{"dataset": "Sentinel-2 satellite tiles (TerraMesh)", "horizontal_flip": true, "encoder_activation": "squared_relu", "encoder_patch_size": [8, 8], "encoder_positions": "learned", "fusion_encoder_norm_position": "pre", "residual_init": "zero_last", "weight_decay": 0.2, "adamw_weight_decay_other_params": 0.05}
Rows from block 4 of the fusion encoder, named by matrix and row number. Rows with one number belong to one attention dimension. Each number is 128 + 32 x the weight over the matrix's rms, rounded and kept within 0 to 255. All counts start at 0. Numbers have three digits each.
# q: attention query (fusion_encoder.blocks.4.attn.q.weight, 192x192), inputs 96-191
# k: attention key (fusion_encoder.blocks.4.attn.k.weight, 192x192), inputs 96-191
q.124:104134116127095085158161138100127141118075156067110065168141134077110143099066090150147080123127121081137161126162142066146126128194174140160085143082170127130111156137142123137124136122087127133034159178193150124108173151145127165127124150155136102109135134129141196086113118135125092145
k.124:118161117116128116193127072139140168125131147166112105097049158121119117128122118121113093085156150113149119147122182084095097115166081151101068133160157131122087237145131165091040139144147119155135128125191092137133141153132129121094046070122174112137137073117145133161149087109120105182
q.125:109129110085203120160149148138081155085129136112166117074122093114089119131137139073143158153136152179113151158141159139166104168153172111148068229140133144176101098114098148135165137127107121121126141106140143134139153142118126125073173057118092130153126198101118100133104154082128099137
k.125:160132135070110114135139117146111167142150135114150164146136139160126079089087114099101105127146160180132141126130130144157123188146131093128180147121054170156108105179134179110125119138118125145121078112130157083077149119099170137116125068151111131123111100138164112191165111153169096112
q.126:160191152084119133126127035184136133082128130122088133086164130131141079157151135118104105186107121142079175124095097136091109099163120150128094167178127126132116181136160168106107139158122148116116102127092154106142125077168167105135151121096119165081140137102200190119124141078107143104
k.126:114180105086080094102106142123201126186154121129089120165133122153109123119110128127103146185107093152123189104113139103119095162158121138087109110141114179085138161161120084086094165174083104104159098102095146185121073164084098084174128154100104197164148150136116068140150099133116122155
q.127:196129104155136165146092118118111123102108160142098181175096201117111130090133190128139093129133109127240157152120145108139124127066193111112183058149142181121118147109154101157093085122097104124152134096136125105113079121140081162120124178144132089145074154120081168145115181122083117192
k.127:129094200227147059168109135141161177127111163094136110152113126132117081119117082113129131093149168115167081137129160142115102106205103169135141215149127128116059143125114124111148082088118150125074134168083101148133154148122055160129112165144137150136184172115104069116134142125144132164
q.128:139107152098155148140113074103169113090177140201056156164137075184116151133076137086209174087174122121118163128165125150178130107092105162093176162116161176141159099100193112140084112105147093137124110105156099134103120156118111080154094070089105113174105127126144114071080191133116096140
k.128:140103125191154136149174198097135126111060128176140108120076144118127085155109121085133162169126082103137144127102103116145140174161143149100128107091140077211141070128177148080203122127125130102104111112097192138174187107156074154092169130123108114120125141114158182111138173137106138148
q.129:148128108093105101120146129134140146048113183135168120084131137174081187154135192186122181139070118120170150161164142081122157176182114098190161102172195115182135184147106091151075104139140097149202146113133087109075090064058147140099194164131147106090144123101071084166072126136107150108
k.129:129086165100104127114208137113153130153144091162104171145169185126103118151138125114125142123118111158138097086116097126116090156137123129126211135112062136059133134166125174132189067118132119197088106178192149149163127122119137139155157118149093108108080180122194110118111170119156093118
q.130:087062086102157125182141060118140144095139118180092167134124115139101139129076089166142155139124107145135138120094156131114105111135128155101072139133120139183131130122161049148132132159150086098125132132075128086137142081119096111092094128133110153116125166138139153157136124103127149138
k.130:166172095123129114170062134120188144162168151109150128144100124084135161157121168144156147182124125098133116091138102149068142145135152132137128136091083081118100129124194145083079175159107135142149103191082158153149157167167096155140138087063092148131174101123145187140146114105092107120
q.131:142116144144106105116129127112093115091113141095121113123146127145086147094080117090129139119109097126158127152139178142153092143150133094148141158128127102156115063110217172145133164090157098149096148105131090148156139092106091152147144104070175131169211137193134116103131109126160126113
k.131:148119170137113135135167139157133127101061126179128129143111127114117167105155179126149086139162189166086156131084091077211147167139192081142164117115090167122126099107151136142154117128097116167094092123172119100175139086133154129085148110102136145197126152176174164130116122070097109131
q.132:130146088128122093196178073116099127056141062131155084136167094167128147125074124111214104121152163112166141094134156101132112138144154142132135158101141115146100112117049146076154144149122147097092186106113116140107137135116137174094160152098154157074137155068182191136076162139163097092
k.132:156129117094125127166128150161142125086115120142087127102073152152111088153141108099144120128058121147160122113107189023146168142173163139087106160116111130105130141166141172096119126107092144138129124173149144132115157109156157142080099177083152059132178099151178113166172154180108105127
q.133:113157088152075116124146128101153123132093144140149131194126146146134083124148111117113134111113099096124170143149063124138117101131135148125100151156169116096130144113194174100149137132072144199138131176112125158087104157152112145122154141103135132142221148075098131158113075089089134157
k.133:144066112079136152133134162110117183127085139123109103117159116133165096137135115101155104077178104130171165115144164116175078168118123160100097125095111151098148162136163089135129073161148096150117131159209055146126118107125179071151131118154147153081135129121131124139087144116094089124
q.134:116143120230123157080207118120083170110113136158129076090104123160124118084109135089115054157115084096129115129121123078109100181113082110131152134146058152115139206149148117202156138132129148095129135162101099097152132086121105131159115092052140147193111101151090161148151162123156129140
k.134:105123100131171191142099102110121131166100152096160143149110128129154167104120096143119099115143121131166135138102121118144106071143074101120165115123098141132091153139119122117113114101118132127146130116122166115139129160124121152092161099103138107127207113128156113064091157139134106071
q.135:164117080090107107128111106147084113134100167103156128122111136171075116156137152118144115135142140142128157107125079148115134141057159137128169122180162124131101127122138148156123137114127133170168147142171141192138155134148088136143130156092147082114198142094097101123135192184117055142
k.135:128096126147161075129139144135103179114094127077122106088195068127152173147138095132102097090153175109145162159178120129159086161151095149156177175116173116102181064141112141172111110108116079092103150088121089145159048143132124139132201196145131110102061122142138152156125099138114126119
q.136:177124118153147118149115159119113137132190142161147107135122151150162158144134125106118091134167176212115145127149091163129121160115109086178134119100162208098112123125042143186137107116078111106148119161139140104128104170173115128106148116146117165109201142099122132152148107140083093108
k.136:061147127127121151106125101118100131101127124108117120141156120155154096084078065151092145145113147089130107079149162149142105136131143156106092185131104176084136084117135145120148090131157122137141072123149045093124136148051146158077119112157148075086109117155099145151062124151182184100
q.137:098181099138130108076157121126112103100147112095169171138134087151141142112112176075101134138130117136136150138132123121088104119078082105118098089173135141134126144129142129122152141071165133069129131112132168126093111124101123184125112113134125085155114058130144111159121084162126140118
k.137:152137160102204127155110140130103107116100159094059158107177152122111126109108099153123109165116129157180142125132123111170150163113150114134169126142104142129107201121126111119136169122110096158126134081118124116162167132183106096140163128119124125111101140099097111141134138147167117112
q.138:143157127146152148129089110150177134150136138144112113087113110114167144094097142127149151110123153139143112091164145106096130126150115117129101144187118080142086198155101085173112115160112112146117117134151091139108158100147137106141116142158134131120095088113131131180070122135095126139
k.138:148172168153107094105131103103175149138119113081127108204124141113144192102103084092181153038129115121146108084095120138075144110092131119183148080160136081113101152121112136123091116136155177133134094091145086117097156120150164144080175080116133122113221141131117179123154178154128101110
q.139:151125160140170139171150094164099073114158152160102135115225145171137082074144153093076159124100161063125143172126099081100161211101131199076137071121195206099153144141113153103096228115129086128109078106178162134144121137094095141142095089079110141115098159132100192165087161111106134162
k.139:178167115171147136119162166073119165174120230117094138107076121121197118142170082101124112080115053137183121077148122171066103197094122126155119118154126152139056144130134116112113176179099116112071109124115181115152255109165151144078092132105154143112114126122173059108128107138159195164
q.140:060210098161096101127128146084165130103130116119093162129136130123190150105131106108145160108118122129162116140185217107132170100143144144162117094121100106116117132129141102052084101105150128124149088120176163131090121120127140139105100125109131070029131088135167091210085093026157174079
k.140:116164110118073171133123104168069178151072165112136111148115142099128122127069147101129146121151106130078128162036153077117138193126096098130130089152187132111136143191148089127138158114143119131101167130146176172090145106129108122158136143108212074159140187153117125117150141119130132131
q.141:158149139186127161150122136130151209113196114107098124139124133109099135172175139156137108173140077146129132115106122114050119181182070080122093091089128161098124114164091139155165156155119142108158167126123166082161159170144112142102148089088125130089123152143151092111138152096072101074
k.141:144227189108060086096126094134124101074155101186181173170121160157121096121091146144108146161132165151157080136113114137164149054147125086080124144074085202140138123134139196089116028115082145132147121136150127104102190150099133087123072110103255113112128154124123131124105112114109167081
q.142:177137123167106118077132134062137089150163111114090145255124122103145069145130146090140150073137114112114143125097102143167136100147137176149169090143118159058147180130145161118098120106055053154137147105131113124151153126132128065100104141116092143192142086104113202132143156167042153146
k.142:131088149109139161126129109050175085117136107159139090122121056103076118166164094152176115102106113094163155111141198112102102099144145182097102137130088163124143158103153105178115079117109085175125100152150097125061178117101130049124117110170154163127131082150101129142135192142169110166
q.143:182129136147126146097125064122059143128138083108156142099110109128142148178146152123085162085099130088106130168085190138167119094094114183175117102109126123123140172054109112135134106093137076099162119121174108106114167127030136077099083124075147114191125065184117136177138124070209203068
k.143:111131125160129191065089124139101102175092073153109138084089098132150196144119152176142135170182108149076131136066117110135177155106114085116144119148095131119138146142136116174161141145123076129130040158148174122124134099117105136177152141138139128179137118123129172103132152147091084174
q.144:147076109190109077144118120109173125065088130139176134102139104159161107115079115121150180103121109124102115122143151132150104096125107116127058097127142124175138113170078079205104119138198093101141144156146122131122111090165135196142092125134102158102076151136102129126139059187092176134
k.144:094179142092163155085116099169160159133090195109147129136051104123135159126077096141149112118125124084170212152099150071092180146132096126138117127126138099138100116111100151199097130054139105138154143149132130067168114122098165072146140104064168128102112143149176152165125174176139092102
q.145:180168103139125124207111168097107124125105146113133077148091131097130120137066089057154178133103152108133177116183127165150105056093175163110147108115122137131139098128155142156132152151146117212143094096194130115131123133105150131098140115149197061148175133129129132167108086098158130177
k.145:156165107144156129150150116183085112104122067147120082104137171116047121123090093096104131122088129124151110199148090118121106064139228150131167112117110106084125086184203121138157139168123129133154128173118136143108137112087079109112128146154129120086119150105147151166162114168098157152
q.146:144101080056081120058011172130172096132078114085202124123107195174151106174134135154095110108183111123022105166117112112154073109115158211183163145081143117126159118150133136112018048117113183142134183164136163138179132195139140163194134112122079154080193118123085158123072154083159167120
k.146:066097076159158197119130171091160095171183147153117136113203113142133044140164226126134057177112129148134130141143127156208106154133128177145109133127164104144107110154090142082150123120102175120059121121133109143117156115135094126138105137084111170076125159119064109139112143090117156121
q.147:124150105128103112145137134107099137089067149107168103162096147149166114089167121161173143125155204118119055144114150081122128161150101120109113141094113084157100178108128129150131150094162140099178141125105139161009140124177157113112111116166124061142101135101105171139091093146092122158
k.147:128132102134128117122133097166152146143149129100199142083108061129160094166120131183138121112106099105131140139139125096106102159174138115139144108110083125108147145142183190125061118100111154092087113149141117073110106142124091095151130124121172141056139121166121087124112145119123175149
q.148:180167143048140108183113099057086105090080130063136198142111107143172109089152153170098163133143130080121104091145134128142146096103144101137142175131097102140085210104113123150160087121140197110144105165080179144113151052116102119111102115184142123110112146133182151170129123183118091091
k.148:143201133146076076086102176077133093162094138145149087105090132146133106115183179094130107143124094116142130146113143167096145121136114093139114089126134108141148138111126165104156106141147180087108116144158156104113087133059101149098135090103115126109135108189176114123084116068162095131
q.149:148096130153086171097091115083123066148190159171131146097077116128100173112060108194101146085128066186141165133152128144107121095101103085180108097112134195154112162161075148118111119120137155178160145058096125157120083125148107163158078152138166128051166125127139111068176127086092141104
k.149:104106103143139093107107141141117184096131183146089109122164146098114127094136139138154162162100118171184110114155108068181164139099118100095100113132103141144133137134131168153160118079140120143192101124102152166162104089131138103154102114075071131126110123054075134102126141133101156169
q.150:106073101193159102081161133150173161099062176107110023115175085156150104099142109118134204190107072175152077164097143070165188159125111124092158120114108077120099139159106122167125124140147150118143144065105062137142141094121183159174145116119106155182134099118104170157092081122122153146
k.150:112083114105100135127138111148135215120153073122148168115102138128107148194058133118114111059152135108180141152153107097074125185155076136129144127129129175166135148161219104101126154128173083133115120076105173150118158099090188119117150130086176087074134124127173119145071124177150088144
q.151:136090165102141136145095130156196116202144150136136133102108063146120142108145072124135181159123126171130152133108116143095121127145167120130117134134128117104110177111158155136075132083159140082032139085090130151122176153087142147129131190180128135111126145157102124149121085132126102166
k.151:164057129120137109121166114177119178137117117136131096098081135132113121126162129076164039141141094166184157123137144105105113149141142164098092159106101159188086150074135142183192130167118087164128128118132123147092150082179167137148099104100098160151111093103103145133114093102185156080
q.152:078124138110102112060146078148120203131117097161144067105097090138121072191159127126163116129159137126119125131126143093147170115150121094131098138140114104141118150090148075114145147144100153076139060188120109137143170116161125157164106145134137131154117141127178191109170125082183113178
k.152:125148118194115174148139093097118163099102100128140137160108096130116080151136147102089132094127128144169118115098174060092126164055128144166189155165146095165109146121129122176146125155131115122143127131109168150152184104144111171107108138139157105116086121178157128160089142138138112079
q.153:106124133143122140106168129083100195125092130127106112109167129127123104141112180185152140087142144073151133159088138112089129166139119113136161113110130124156144091094178128145112145154164091142138111127108110152147148084126169137140105110087075131125131132159094155068121143116138145071
k.153:088114175149166101135133138102135114120129146082196172098166152132090185115064111109126138154144112116142133134132152107140194105095114067117156159107143145136135108145143159140076113127105137091181116152123163151101123072155130127197157146151147152141096135109105099126172113131101081140
q.154:091114070136112173078238084098121139137160093110125101184103155104119150081191186078121075161124117051129118128082135112053134162110145135088110148118108144034054137126122137148164118076097181112153125126112132133120092190126135184165153085073156164126095148112138132161152113115138136163
k.154:153138099090129124138128095135162166111129136131143080169171144115108130123127175211102152082139124144041135124168138153182133153173110133076147139167176108075251068102149167193198115125082188143105134133104148096081190140101092162100156215106147110081142110106155142105090091083108157096
q.155:125167131126129126080124111185108169149139094155097165109145133171109146117159104119133124133131069165081123041099152132177109140163133129158150107071128102076095175129132146052130088088178136168130113106132082074119122164143136117164156147174134113130083111154135112110108097090083113156
k.155:152116115109094129185131148172129137131154122143120123143122089161121100160127127125149113099137117170135105042152119085161128167105087131095077123131120148137137102148136176153111105085112099091135070112107158128169167127106090086105146110143116131096127175110135178157134047080121107137